A small masked image model, trained from scratch: norm layernorm, patch size [2, 2].
Rows from block 9 of a small masked image model, named by matrix and row number. Rows with one number within an expert belong to one neuron, the router's apart. Each number is 128 + 24 x the weight over its row's rms, rounded and kept within 0 to 255. All counts start at 0.
Before each expert's rows are labels from the 100 images, of 14848, where the router gives the expert most weight on average: "colour at peak" is the nearest of a few named colours to the mean colour under the peak. Only what is clearly more common there than usual is listed. The data: regions of photos with short descriptions (Visual Genome).
# router: router (model.blocks.9.mlp.router.weight, 8x160, trained with AdamW), inputs 135-159
# gate: expert gate (model.blocks.9.mlp.gate, 8x80x160), inputs 135-159
# up: expert up (model.blocks.9.mlp.up, 8x80x160), inputs 135-159
# down: expert down (model.blocks.9.mlp.down, 8x160x80, transposed), outputs 135-159

# expert 5
colour at peak: brown
router.5 [124 152 139 145 127  86  74  86 152 135 179  91 138 143 140  99 157 111 175 141  97 120 122 162  85]
gate.0 [113 106 112 101 109 123 140 136 178 127 119 105 133  91 162  92 146 140 148 110 133 121 123 145 153]
up.0 [136 119 145 110 120 158  88 126 135 104 113 106 121 104 167 100 123 127 105  88 114 144 146 141 161]
down.0 [120 149 130 136 123 126 105 105 211 144 145 111 133 119 171 106 140 129 140 115 105 123 104 136 133]
gate.1 [143 133 155  88 105 105  71 141 111 179 146 164 130 105 113 131 131 120  96  81  98 131 139 121 119]
up.1 [146  99 169 122 128 124  80 133 161 161 179 170 110 126 151 147 137 128 133 125  89 137 115 129 107]
down.1 [170 103 117 179  91 121  97  99 150 145 154 125 146 143 189 146 142  98 133 135 104 151  83  68 147]
gate.2 [ 85 100 118 142  90 167 143 121 105 123 140 142 159 125 109 114 150 201 134 106 143 133 130 137 145]
up.2 [ 91 132 106 145 102 142 135 126 145 146 108 127 103 124 142  75 153 134 125 144 140 135 121  91 147]
down.2 [107 111 114  96 128 144  92 118 120 104 136 128 135 132 140 108 155  88 110 183 143 184 130 111 187]
gate.3 [184 108  90 110 119 133 125 130 107 118 156 133 126 116 148 189 157 112 117 140 132 136 105 163 148]
up.3 [115 102 149 155 131 133 114 120 164 152  75 142 111 166 172 127 114 121 138 109 115  79 115 149 130]
down.3 [ 94  95 140 151  79 142 136 142 145 132 120 116 129 108 147 132 128 150 103 140  96 129  93 125 151]
gate.4 [129 124 128 130 121 126  86 134 113 144 119 112 158 117 108  98 104 136 160 136 121 155 150 132  93]
up.4 [121 114 143 123 141 152 127 157 142 116 117 137 138 138 139 127 179 115 113 128 139  92 130 159 154]
down.4 [122 163 136 139 154 101  93 174  91 158 144 136 169 115 139 125 151 154 153  93 130 134 119 184 117]
gate.5 [ 91 154 146 116 137 127 125 103 137  94 129 108 148 114 169  83 154 118 105 123 164 118 116 137 155]
up.5 [132 119 131 145 135 110 148 122 146  89 130 107 111  90 127  85  92 153 138 149 152 125 148 128 127]
down.5 [136 148 133 184 127 121 121 112  82 100 178 103 151 161 131 116 103 133 116 130 101 125 143 128 161]
gate.6 [171 152 173 123 108 150  76 121 122 173 155  96 193 156 109 112  99 155 112 111 155 169  99 146 121]
up.6 [156 110 180 152 112 115 111 117  91 123 132  83  93 144 130 102 128 126 138 138 104 150 117 122 141]
down.6 [141 164 128 181 120  98 113 115 163 154 154  89 119 166  91 125 138 150 135 115 122 137 150 140 117]
gate.7 [144 149 109 117 176 114  92 145  88 144 100 115 160 148 145 161 154 118 183 134 136 138 112 178 125]
up.7 [121 123 119 161  95 141 124 151 175  96 149 132 104  98  85 123 113 105  96 191 139 117 118 149 156]
down.7 [ 81 124 136 118 140 100 156 122 138 121 179 128 118 136  81  92 118 158 105 108 142  94 124 170 116]
gate.8 [122 182 139  98 125 135  82 129 158 137 101  93 128  76 106  90 117 115 125 125 164 135 108 146 110]
up.8 [134 172 119 153  96 123 103  94 174 112 127 104  86 111 116 133 120 135 145 146 113 141 102 134 125]
down.8 [ 96 125 156 122 139 133  85 167 138 114 118  82 156 109 151 129  90 113  96 125 127 173 182 119 151]
gate.9 [157 117 101  99 164 162 145 123 119 105 123 141 143  71  95 131 144 154 150  94 179 152 144 133 137]
up.9 [105 123 151  78  96 152 141 100 127 128 104 123 145 101 148 142 123 112 123 155 135  58  84 147 115]
down.9 [126 127 147 137 176 150 122 153  89  59 102 137  99 136 113 134 149 105 129 138  95 101 149 151 161]
gate.10 [122 132 125 128 114  72 159 124 111 163 139 140 131 159 131 124 169 135 178 148 146 135 129  99 105]
up.10 [136 163 101 109 117 162 102 103 115 122 123 190 152 122 111 127 117  97 114 107 124 104 146 180 114]
down.10 [130 110 163 123 138  98 123 132 108 100 101 170 149 137 141 128 138 115 152 131 140 131 106  90 105]
gate.11 [116 152 106 108 136 124 117 129  80  64 163 132  72 159 131 123 147 173 134  86 134 132 117 119 157]
up.11 [122 161 127 112 136 141 150 139 152 159 109 132 170 124 108 131 141 106  98 134 112  91 174 128 142]
down.11 [154 118 111 135 137  81 151 121  96  76  77 111 120 142  94  80 143 112 153 138 142 101 134 165 102]
gate.12 [116 109 102 113  95 103 167 110 130 134 139 110 160 120 174 146 145  97 146 112 115 143 116 129 104]
up.12 [106 111 108 144 147 133 145 132 157 117 147 146 154 146 145 118 127 167 182 138 118 110 126 120 131]
down.12 [127 144 109 127 108 136 137 158  90 153 132 150  77  88 123 117 112 109 141  82 134 125 112 123 140]
gate.13 [ 72 132 123 138 143 100 136 106  75 118 118 148 122 148 126 116 115 131 121 108  99  99 122 156 103]
up.13 [120 101 100  68 131 171 134 148 116 110 145  97 156 155 136 129 130 185 142 178 106 123 149 117 135]
down.13 [104 102  76 148 113 156 171 125 166 103 140 109 115 135  98 120  95 165 127 120 116 119 121 105 107]
gate.14 [127 105  93  94 130 134 161 158 106 114 116 110 145 185  96 127 121 128  83  97 154 137 139 156  81]
up.14 [122  97 146 152 176 113 142 162  90 131 154  92 142 178 148  90 102 136  64 103 123 129 165 136 107]
down.14 [121  99 104 126 128 119 102 121 111  97 128  93 142 160 121 169 130 134 117 133  98 147 143 110 112]
gate.15 [136 133 161 120 125 123  85 140 108 126 111 147 118  97 130 137 131  81 105 102 186 151 112 131 126]
up.15 [ 95 148  82 129 106 151 111 172 117 140 126 119 110 129 150 134 111 107 116 149 156 114 174  99 113]
down.15 [ 95 116 125  91 101 118 169 151 141  86 122 161 107 112 145  94 111 111 158 143 131 122 106 149 133]
gate.16 [113 151 107  95  95 124 146 136 127 117 134 101 105 156 110 161 114 144 125 130 144 122 123 136 139]
up.16 [156 126 103 115 120 158 113 122 114 124  95 156 134  91 101 114 100 113 139 138 114 155  96 133 147]
down.16 [164 143 114 129 111 154 118  93 145 104 124 179 148 101 121 149 131 138 119 127 136 152 117 103 135]
gate.17 [188 151 154 135  80 119  75 118 105 180 123  97 100 125 156 117 157 108 130 124 122 147 153 154  87]
up.17 [111 104  93 130 160 122 179 165 126 118  98 136 162 143 120 152 116  99 144 122 121 125 160 123 167]
down.17 [ 72 135  93 178  81 113 131 160 119 125 102 180 137  99 101 137 117 126 138 105 132 108  70 148 117]
gate.18 [111 129 123  88 145 143  76 148 130 107 116 101 130 116 150 115 137 147 128  87 145 122 120 160 149]
up.18 [114 130 129 147 103 116 148 127 149 136 152 119 199 132  99 116 104 170 135 169 152  97 133 123 105]
down.18 [125  93 114 121  86 144 104 103 117 154 119 119 131 120 139 165 152 113 151 118 159 134  60  89 158]
gate.19 [128 106 121 135 156 131 140 133 135 120 147 100 110 122 195  72 169 154 145 143 143  90 135 182 157]
up.19 [111  95 107 130 130 118 122 137 121 128 145 152 146 115 115 171  81  98  67 148 123 100 131 118 113]
down.19 [122  73 107 122  97 132 106 148 132 112 135 162 173 114 122 147 112 118 140 126 123  79  74 132 143]
gate.20 [102 132 109  91 128 138 120 129 146 122 103 163 151 138 148 121 133 107 119 126 142  92  82 129 141]
up.20 [154 111 129 163  86 130 116 110 101  94 158 145 161 137 118 144 119 145 165  80 144 147 149 148 150]
down.20 [122 102 195 110 148 164  95 123 116 120 135 116 153 129  99  88 165 122 162 144 132 154 133 140 113]
gate.21 [ 97 131 138 134 129 106 101 175 163  83 137 126 104  63 139 124 126 140  92  82 151 138 115 110 147]
up.21 [ 74 124 127 104 117  99 134 146 159 108 137 132 126  85 142 138 100 153  95  80 129 152  91 133 125]
down.21 [126 133 129 109 163 131 144 180 103 130 119 146 133  97  67 114 105 128 131  99 138 116 168 139 129]
gate.22 [144 132 108  84 106 102 114 121 117 127 136 139 102 153 156  98 137 151 122  90 152 146 146 147 123]
up.22 [156  84 139 133 153  94 108 135 150  95 145 154 121 136 144 141 106 149 149 151 119 156 148 119  98]
down.22 [167 162 140 119 104 113  84  85 154 130 133 109 117 131 130  92 103 117 106 146 110 128 116  90 146]
gate.23 [134 106  99 101 114 131 104 152 148 163 135 142 156 107 117 105 112 131 113 116 149 114 105 156 111]
up.23 [145 146 163 110  87 149 134 130 150 181 103 144  87 127  98 150 106 118 133 120 167 123 111  97 138]
down.23 [ 96 140 168 154 146 138 102 134 161 164 156 144 112 121 113 107 121 126 124 124 152 128 168 144 103]
gate.24 [161 122 149 142 119 139 123  96  85 149 138  83 124 141 138 128 172 124 117 113 162 135 157 123 160]
up.24 [150 115  55 133 116 130 117 119 115 130  93 168  89  98 120 157 119 144 116 131 118 124 111 131 105]
down.24 [ 90  86 110 135 131 141 151 168 100 119  93 139 137 137 139 121 144 160  95 116 114 111 168 136 130]
gate.25 [140 158 113 145 112 127 162  88  86 124 132 141 163 160  95 149 115 150 153 124 141 113  81 131 104]
up.25 [111 120 100  91 132 120 120 137 150 143 110  98  95 107 130 124 160 117 109 161 133 143 146 132 105]
down.25 [132 135 124 108 133  72 159 131 135 105 103 124 138 129  92 130 115 136 168 142 149 115 110 174  99]

# expert 3
colour at peak: grey
router.3 [122 120 136 137 151  99  86 114 119  94 110 134 109 135 174 130 101 109 120 137 113 141 115 123 140]
gate.0 [137 145 109 142 161 109 127 151 126 114 137 136 106 133 105 119 155 123 146  91 132 166  85 141 109]
up.0 [132 129 143 158 158 116  66 162 131 161 125 136  95 156 140 105 114 141 117  93 124 144 106 122 129]
down.0 [107 112 133 105 144 103  88  97 117 153 150  99 124 152 166 137 136 168 145 135 125 193 125  91 147]
gate.1 [137 152 166 120  75 124 121 176 154 122 141 120 146 126 124 133 148 134 100  92 109  97 119 163 106]
up.1 [119 182 115 157 106 138 110  96 137 158 166 124 102 128 114 124 158  55 128 158 119 127  84 124 182]
down.1 [135 132 143 165 136 101  77 136 143 171 128 120 158 120 120  94 115 103 144 175 150 147 109  99 126]
gate.2 [106 175 112 114 121 119 123 164 116 155 154 126 154 143 121 147 141 151 118 124 111 127 101 133 149]
up.2 [108 115  86 182 146 161 154 111 156 143  99 154  98 140 128 107 122 104 122 109 178 147 160 153 128]
down.2 [112 105 162  76 134 121  99 104 137 133 111 156 123 104 121 128 137 138 178  91 169 141 144 139  76]
gate.3 [118 147  98 144 131 117 110 142 103 172 107 144 168  79  83 132 180 134 150 113 122 143 110 156 152]
up.3 [ 96 121 132 125 145 132 114 137 115 131 118 114  97 181 102 138 128  90 111  78 108 115 122  99 136]
down.3 [127 107 119 133 141 100  87  77 111 120 122 102 135 124 154 194 131 165 165 148 158 126  74 109  98]
gate.4 [158 117 123 158 119 102 120 152 107 134 158 128 114 148 114 131 129  87 112 137 122  81 116 180 139]
up.4 [180 158 182  98 134 133 112 145 156 156 143 106 119 145 121 126 164 110  87 116 142  74  96 132 178]
down.4 [126 160 155  98 124 151 134 129 168 128 158 143 156 112 141 161 115 113 110 133 133 104  93 112 188]
gate.5 [167 151 137 145 141 149 134 158  94 141  96 130 111 133 105 190 107 124  85 102  97 140 163 150 162]
up.5 [ 86 158 145 106 141 162 135 131 166 137 122 157 109 122  94  97 128 119 150 153 166  99 136 145 117]
down.5 [142 114 116 129 116  99 126 166 115 107 124 128 109 111 124 177 159  76 168  95 126 147 122 129 132]
gate.6 [130 182 114 105 100 140 109 143 162 103 150 107  96 100 144 113 133 100 116 126 177 124 134  60 107]
up.6 [179 112 144 139 125 122 120 124 120  94 135  92 114 141 146 117 145  81 143 206 151 110 142 111 127]
down.6 [160 113 143 128 128 149 140 102 113 127 153 130 135 139 111 102 152 138 136 187 116  92 130 163  95]
gate.7 [ 94 152 120 107 132 115 138 106 108 128  99 138 156 135 162 115 113 135 169 130 132 132 133 171 124]
up.7 [147 134 128 145 156  93  83 102 141 107 115 121 153  94 113 145 149 108 101 120 120 140 132 163 142]
down.7 [173 106 129 129 137 123 131 149 124 117 142 109 133 115 112 132 126 121 108 116 117 129 131 170 121]
gate.8 [142 124 151  91 117 129 131 131 110 108 126 138 162 118 118 138 136 106  95 111 107 130 158 137 131]
up.8 [142 139 123 138  80 142  97 121 137 146 126 126 103 132 137 122 150 137 148 133  93 141 163 176  83]
down.8 [113 117 127 145 101 145 100 136 137 142 154 108 147 122 105 120 149 132 133 145 151 124 109 157 127]
gate.9 [156 171  96 100 137 128 128 111 205 109 133 140 139 111 133 115 117  99 142 113 112  76  99 124 118]
up.9 [116  77 135 123 143 121 152 174 101 116 138 101 167 117  96 138 118 136 127 139 146 177 147 162 122]
down.9 [144 127 102 145 133 111 106 125 154 170  81 175 117 111 122 129 115 179 115 114 152 150 140 144 129]
gate.10 [133 146 108 122 137 119  85 124 116 106 117 132 162 142  95 136 139 128 133 117 131 117 111 185 125]
up.10 [104 106 151 162 123 112 124 109 146  97 107 127 139 128 145 119 157 103  96 191 153 141 122 105 104]
down.10 [138 119 152 116 135 100 111  88 113 106 111  89 130 131 123 154 152 134 156 169 125 143 108  97 112]
gate.11 [158 135 133 101 143 131 138 146 152 134 158 107 162  66 121 112 129 155 109  66 136 159 102 132 106]
up.11 [ 97 109  74 116  77 149 111 115 107 126 151 133 170 153 103 152 133 106 168 143 142  83 102 143 159]
down.11 [114 112 114 133 133 125 150 152 110 125 102 163 135 143 115 145 111  85 116  98 132 126 122 141 115]
gate.12 [101 136  82 131 113  78 100 143 189 120 126 202 132 117 147 152 133 122  87 147 150 140  89 147 140]
up.12 [108 110  98 129 136 109 135 146 154 157 122 124 110 122  84 172 102 152 129 180 115 170  61 105 158]
down.12 [129 193 114 118 139 109 118 165 123 152  94 125 142 138 118 135 131 134  81 123 114 145 173 139 118]
gate.13 [145 108 118 100 150 128 119 114 149 153 136 136 132 107 138 135 102 192 107  91 170 116 159 122 157]
up.13 [144 110 178 175 162 126  97 114 135 145 148  88 138 122 127 152 115 135 110 118 138 161 146  93 141]
down.13 [125 122 137 163 155 123  83 118 153 144 137 115 127  95 131 157 102 116 138 110 114 150 124 133 118]
gate.14 [140 151 115 102 124 101 161 155 137 131 137 140  85  68 156 115 113 128  94 126 138  80 146 126 110]
up.14 [ 93 112 147 128 138 138 130 141  93 124 119 122 103 138 130 143 114 149  66 132 118 117 174 128 139]
down.14 [ 86  60 139 157 112 141 125 132 167 146 126  91  90 137 153 112  72 149 115 106  97 138 106 137 130]
gate.15 [124 137 103 131 104 120 136 147 116 108 129 141  76 112 150 158 114 158 123 106 133 117 125 104 142]
up.15 [133  99 164  92 140 121 145 104 146 180 124 148 189 166  86 110 140 127 129 122 134 159  79 113  95]
down.15 [150 155 144 127 116 147 129 118 151 131 144 119 126 148 103 114 158 119 141 157 117  96 155 140 151]
gate.16 [150 127  96 155 135 137 137 113 130  53 119 119 104 107  87 113 106 145 136 115 168 109 118 136 136]
up.16 [130 125 134 173 139 142 142 166 143  63 104 147 121 140 113 144 127 139 104 139  80 116 131 161 163]
down.16 [108 108 194 149 131 113  98 197 141 124 143 164 150 113  83 162 109 122  93 149 125 168 155 145 145]
gate.17 [125 125 166 129 135 125 114 160 160  96 131 137 142  90 127  90 164 120 152 120 157 133  83 125 168]
up.17 [109 123  74  97 113 132 174 135 132 144 126 130 136 145 130 140 108 145 127 106 127  99 154 174 106]
down.17 [115 117 107  78 109 154 163 158 110 132 135 123 121 102 117 138 134 138 139 147 155 111 131  99 138]
gate.18 [138 169 115 139 144 109  99 123 113 120 143 152  96 115 155  89 130 161 117 103 111 142 168 141 133]
up.18 [103 156 141 124 147 155 163 133 100 141 149  89 130 102 142  57 152 135  80 119 131 120 140 133  79]
down.18 [112 155 118 117 167 111 153 129 102 108  89 128 144 150 124 118 139  97 140 138  98 121 103  70 141]
gate.19 [118 119 146 169  92 111 126 160 144 110 125 136 113 136 146 135 145 136 150 140 137 102 122 155 152]
up.19 [106 137 132 135  77 141  79 136 206 130 126 124  72 115 168 126 142 163 149 100 129 138 139 115 162]
down.19 [107 121 163 135 119 141  98 113 178 141 126 134 107 154 143 143  92 146 125 128 102 156 142 108 147]
gate.20 [150 136 125  91 110 154 108 132 122 161 135 156 125 149  91  98 117 130 138 138 133 110 120 125 104]
up.20 [157 153 158 127 147 133 106  87 130 138 156 149 143 117 139  98 160 134 145 137 115  99 124 119 121]
down.20 [148 132 193 146 125 157  94 119 145 131 111  95 152 106 117 131 130 163 111 121 139 111  70 109 142]
gate.21 [124 157 174 103 126 155 133 160 163  88 134 136 125 143 176 151 141 179 147 119 157 100  65 163 159]
up.21 [118 134  95 141 114 119 120  94 143 131 129  92 153 125  70  90 151 135 138 155 146 129 100  84 107]
down.21 [129 139 165  93 143 117 151 152 112 134 148  72 133 103  81 109 125 105  78 112 144 140 117  97  82]
gate.22 [129 158 124 138 116  91 146 121 116 110 121 116 168 115 116 103 167 149  98 126 135 103 143 203 166]
up.22 [121 165 126  97 136 111 145 125 119 146 115 146 127  86  86 113 134 185 157 148 123 169  87 110 125]
down.22 [115 134 157 158 145 125 139 106 118 145 166 122 140 137 148 116 125 108 101 143 104 178 123  64 115]
gate.23 [144 173  84  89 108 154 174  86 175 122 162 105 131  87 151  93 134 102 139 126 146 127 128 132 113]
up.23 [120  83 123 166 120 113 129 133  94 166 100 131 163 157 103 110  89 163 133 145 115 123 136 148 112]
down.23 [141  88 115 121 153 109  82 103 148 151  92 115  81 104 121 129 100 147 135 128  94 144 142 112  46]
gate.24 [148 160 101 136 120 134 136  78 130 122 132 145 151 124 101 142 161 165 159 157 112  92 129 150  84]
up.24 [150 122 138 174  72  78 113 135 142  92 101 149 156 152 122  97  98 143 123 149 152 173 121 117 135]
down.24 [159 125 121 139  77  68 111 168 115 118 146 107 105 141 135 134 110 130 105 129 140 173 125 130 121]
gate.25 [136 130  75 170 120 114 118 156 126 108 149 120 128 160 125  85 126 166 108 167 120 147 126 145 139]
up.25 [118 137 118 107 157 109 172 105  99  99 125 143 140 120 130  98 103 151 118 170  91  83 198 137 127]
down.25 [133  63 125 148 106 135 167 144 161 105  84 159 163 112 118 132 155 102 150 111 122 114 139 142 126]

# expert 0
colour at peak: grey
router.0 [126 108 157 148 142  80 139 137 126 138 161  92  85 138 128 143 159 139 132 137 125 110 153 127 164]
gate.0 [144 142  96 116 155 118 109 116 147 131 166 132 104 109  82 176 166 126 138 130 140  97 145 162  91]
up.0 [128 135 102  85 130 127 122 112 120 154 147 115 129 100 161 183 172 166 104 146 130 102 109  97  99]
down.0 [ 79 106 111 124  79 102 119  88  93 137 160  49 151 134 119 159 131 113 109 145 107 125 117 137 159]
gate.1 [124 203  75 145 135 136 120 117 117 172 122 154 132  86 169 103 129 164 101 126 138 122 139 120 126]
up.1 [164 167 125 158 151 125 120 115 160 122 133 153  88  94 179 135 146 186 114 127 126 114 120 150 103]
down.1 [ 93 133 165 133 125 190 116  89 111 124 118  84 119 128 113 115 147 133 118 142 104 112 117 122 134]
gate.2 [135 108 158  97 167 115  74 137 107 140 109 112 144 162 109 169 127 112 125 104 106 125 120 117 119]
up.2 [ 92 102 157 149 117  97  62 108  90 144 125 124 172 135 188 157 138  98 126 104 129 145 123 107 158]
down.2 [138 153 102 122 128 104 132 137 167 134 116  75 108 149 117 119 144  99 156 143 173 128 121 169 121]
gate.3 [212 112  68  80 133 152 121 129 123 107 150 119 126  98 101 119 162  95 138 124 171 112 129 120 146]
up.3 [179 153 125 104 157 160  94 140 141 140 175 107  99 123  92 145 159 104 132 145 147  93 143  95 150]
down.3 [150 160 132 151 120 168  98 137 115 107 140  90 125 173 111 106 109 161 103 133 161 129 153 121 142]
gate.4 [124 102 127 118 134 138  78 126 139 160 145 108 139 129 111  89 108 143 131 126 125 130 120 166 140]
up.4 [ 99 102 109 149 148 152  78 161 154 124 109 117 121 133 123 114 142 160 121 118  67 151 137 150 129]
down.4 [141 131 149 181 149 123  86 125 166 129  95  65 144 142 143  88 114 111 139 135 113 171 165 104 133]
gate.5 [117 145 117 135  95 112 113 114 160  93 150  64 103 166 107 124 156 132 111  97 160 120 138 142 112]
up.5 [ 81 102 131 122 140 149  93 136  69 135 117 132 139 139 126 135 126 122 135 109 150 150 122 150 117]
down.5 [146 110 111 108 118 137 106 141 175 106 103 150 109 133 154 130 138 143 172 114  95  74 115 152  96]
gate.6 [129 143 120 122 104 135 139 130 156 105 148 109 101 101 145 139 168 118 148 128 150 112 118 125 142]
up.6 [146 148  96 125 115 104 154 135 149 123 119 118  93  81 133 165 142 124 148 132 136 122 114  81 166]
down.6 [109 143 110 163 101 132 139  99 122 121 127 147 154 112  91 118 134 128 156 129 127 140 107 140 122]
gate.7 [125 130  74 141 125  76 104 104 150 129 136 162 113 108 175  92 142 196 130 105 176 111 144 159 173]
up.7 [105 149 151 133  98 107 118  96 136 169 132 150  90 151 153 131 144 132  94 124 154 140 140 129 115]
down.7 [121 108 127 135  70 114 143 128 118 164 157 142 118 140 151 106 143 129  90 142 121 101 164 105 161]
gate.8 [143 144 141 147 139 102  60 155 142  70 182 142 164 117 102 142 112 107 123  93 141 130 102 126 121]
up.8 [123 142 137 157 128 141 126 138 117  91 127  86  93 119 145 118 129 187  96  81 126 154  83 124  99]
down.8 [171 112  93 167  74 109 102 145 158 156 114 121 129 128 143 117 165 112 142 142 137 140 105 103 117]
gate.9 [135 128 124 149 126 116 131  72  88 150 120 160 159 165 101 145 143 149 170 122 139 128 117 190  97]
up.9 [134 159 181 158 150 101  69 127 146 159  95 156 143 161 120 115 158 145 137  91  97 116 125 156  99]
down.9 [141 142 165 131  79 159  97 110 148 141 139  71 113 146 147 109 167 152 104 118  79 134 104 113 154]
gate.10 [105  96  81 162 166 116 145 159 134 124 128 151 104 105 158 153 108 100 138 145 146 133 111 125 146]
up.10 [117 114 111 132 164 110 156 127 133 131 104 128  95 112 159 145 154 109 162 144 126 101 128  81 119]
down.10 [115 132 106 132 108 109 130 103 146 116 133 115 139 136 138 145 104 143 129 130 103 146 173 112 153]
gate.11 [145 152 158 137 137 105  74 151 117 176 108 149 150 137 126 111 128 168 133 106 124 182 111 125 174]
up.11 [113 151  68  94 126 131 166 119 148 125 105  98  87 136 110 106 143 116 147 136 159 145 136 167  85]
down.11 [127 132 113 114 119 127 157 135  96  94 103 109 145 160  99 165 123 144 125 100 125 172 149 145 172]
gate.12 [119 110 112  71  72 104  73 134 110 154 145 138 148 136  95 148  99 125  99 150 150 119 150 117 137]
up.12 [150 140 120 192 169 134 151 114 131 114  85 148 136 112  73  87 102 146 139 129  84  90 131 142 175]
down.12 [130  70 159 186 166 123 149 128 134 122 132 163 120 120 110  98 104 164 143 104 129 122  91 110 148]
gate.13 [143 127  84 149 131 123 119 110 136 152 116 115 116 111 137 107 144 139 185 114 171 149 107 115 143]
up.13 [ 84 141 147 137 125 158 150 120  88 135 135 119 109  80 123 117 127 129 107 150 117 138 137 125 160]
down.13 [118 109 145 124 129 139 152  93  97 144 122 176 121 102 125 125 160 137 151 137  97 118 114 116 119]
gate.14 [149 145 139 130 157 140 138 117  95 126 132 130 158 150 118  98 106 154 127 132 139 156 137  57 122]
up.14 [155 118 186  94 174 164 138  95  62 122 141 131 137 147 133 114 144 179 155 143 173 149  95  94 123]
down.14 [ 90 120 151 119 113 185 113  88 106 122 153 145 142 125 146 115 134 123 122 136 104 127 129  61 122]
gate.15 [131 148 107 129 141 113 118 134 104 158 111  63 145 154 117  47 118 124 165 114 130 146 112 138 143]
up.15 [ 80 126 106 137 115 129  86 113 148 105 164 197  87 119 152 160  94 135 128 134 113 186 153 116 129]
down.15 [ 52 145 130 121 134 118 142 111 151 150 118 121 109 150 145 144 118 123 123 136 158 153 127 138 101]
gate.16 [119 128 113 139 127  93 146 122 123 160 129 138  87 142 113  82 100 113 174  95 102 117 126 138 125]
up.16 [106 130 107 105 106 147  83 106 159 139 111 136 142 114 160 146 153  59 107 121 182 127 109 113 134]
down.16 [112 143 159 121 122 129 153 139 111  95 121 164 140 110 123 119 148 102  98 126 159  84 117 163 120]
gate.17 [161 130 131 129 159 116 102 102 127 121 100 138 184 110 114  89 128 117 154  97 128 163 113 110 161]
up.17 [144 116 153 117 169 109  78 114 153 123  91 125 152  97 147 137 114 126 117  81 107 132 101 125 121]
down.17 [136 124 150 157 145 126  95 113 153 151 120 144 158 120 152 140 102 141 153 138 136 123 135 155 154]
gate.18 [199 137 149  88 132 120  88 128 106  93 172 160 102 118 110 133 114 139 152 114 142 125  81 135 127]
up.18 [114 124 135  95 136 150  58 160 126 105 128 109  93 115 156 103  81 119 107 124 125 129  61 149 135]
down.18 [116 171 168 136 147 164 110 130 147 115 163 138 108 170 128 138 154 122 120 137 120 142 115 131 130]
gate.19 [155 148 134 150 150  91 166 136 147 134 155 146 152 179  98 164 128 103 106  82 105  62 109 134 125]
up.19 [141 133 126 164 152  72 131  99 141 135 152 134 140 164 105 156 114 113 113  65 132  92 105 109  99]
down.19 [147 147 157 141 124 117  94 141 165 164 139 106 139  91 131 149 142 157 128 140 110 111  77 140 148]
gate.20 [138 118 118 106  90 115 158 146 143 119 196 104 116  96 106 119 133 132 107  69 148 106 122 152 149]
up.20 [107 174 138  94  96 143  97 120 128 139 194  93 125 128 112 124 165 123 144  99 127 130 125 156 120]
down.20 [116 150 156 131 100 115 120  97 138 177 126 112 119 135  84 119 123 129 125 136 106 126 131 123 143]
gate.21 [135 122 169 120 119 120 175 115 141 137 122 104 114 108 129  89  80 100 133 149 142 156 108 136 130]
up.21 [146  83 150 117  86 119 182 112 117 122 138 107  66  99 113  91 106 106  99 109 108 161 112 118 143]
down.21 [117  96 178 121 103 167  84 122 140  88 136 133 151 138 105 112 129 139 112 119  91 167 158 112 152]
gate.22 [139 151 118  94 137 127 104 129 121 120  82 105 157 117 118 136 136 141 142 155 126 114 127 134 137]
up.22 [156 124 128 139 131  91 137 139 125 166 171 136 165  74 120 148 131 165 160 105 152 145 147 116 104]
down.22 [165 136 125  94 142 139 132 129 138 127  90 138  89 112 119 127 149  98 149 117 135  93  76 110 154]
gate.23 [118  77 107 109 155 123 121 153 131 132 144 136 181  76  98 129 157 161 161 140 122  80 147 114 120]
up.23 [113 132 142 137 123 129 137 142 147  83  93 133 131 109 133 142 105 183 169 160 105 131 124 123 133]
down.23 [117 111 122 121 147  95 168 158 148 127 116 155 137 115 132 143 127 146 138 116  95 132 146 156 145]
gate.24 [135  98 114 103 130 124  88 118 120 141 115 124 126 146 105 130  91 117 120 176 108 109  76 141 126]
up.24 [106 119 137 165 134 136 152 128 107 161  71 150 109 117 160 126 113 110  66  94 107 102 146 146 116]
down.24 [117  74 124 113 152 144 157 104 142  95 112 182 141 130 150 145 143 141 164 140  89 191 142  91 116]
gate.25 [137 117 126 113  85 114 105 145 156 110 178 108 122 167 139 101 151 112 165 123 162 152 106 121 140]
up.25 [149 166 125 148 103 142 132 134 130 134 108 139 103 107 131 137 116 131 153 134 124 127 101 115 147]
down.25 [143 158 167 127 140 120 128 189 150 116 141 116 122 129  90 145 122 109 129 138 142 165 170 144 143]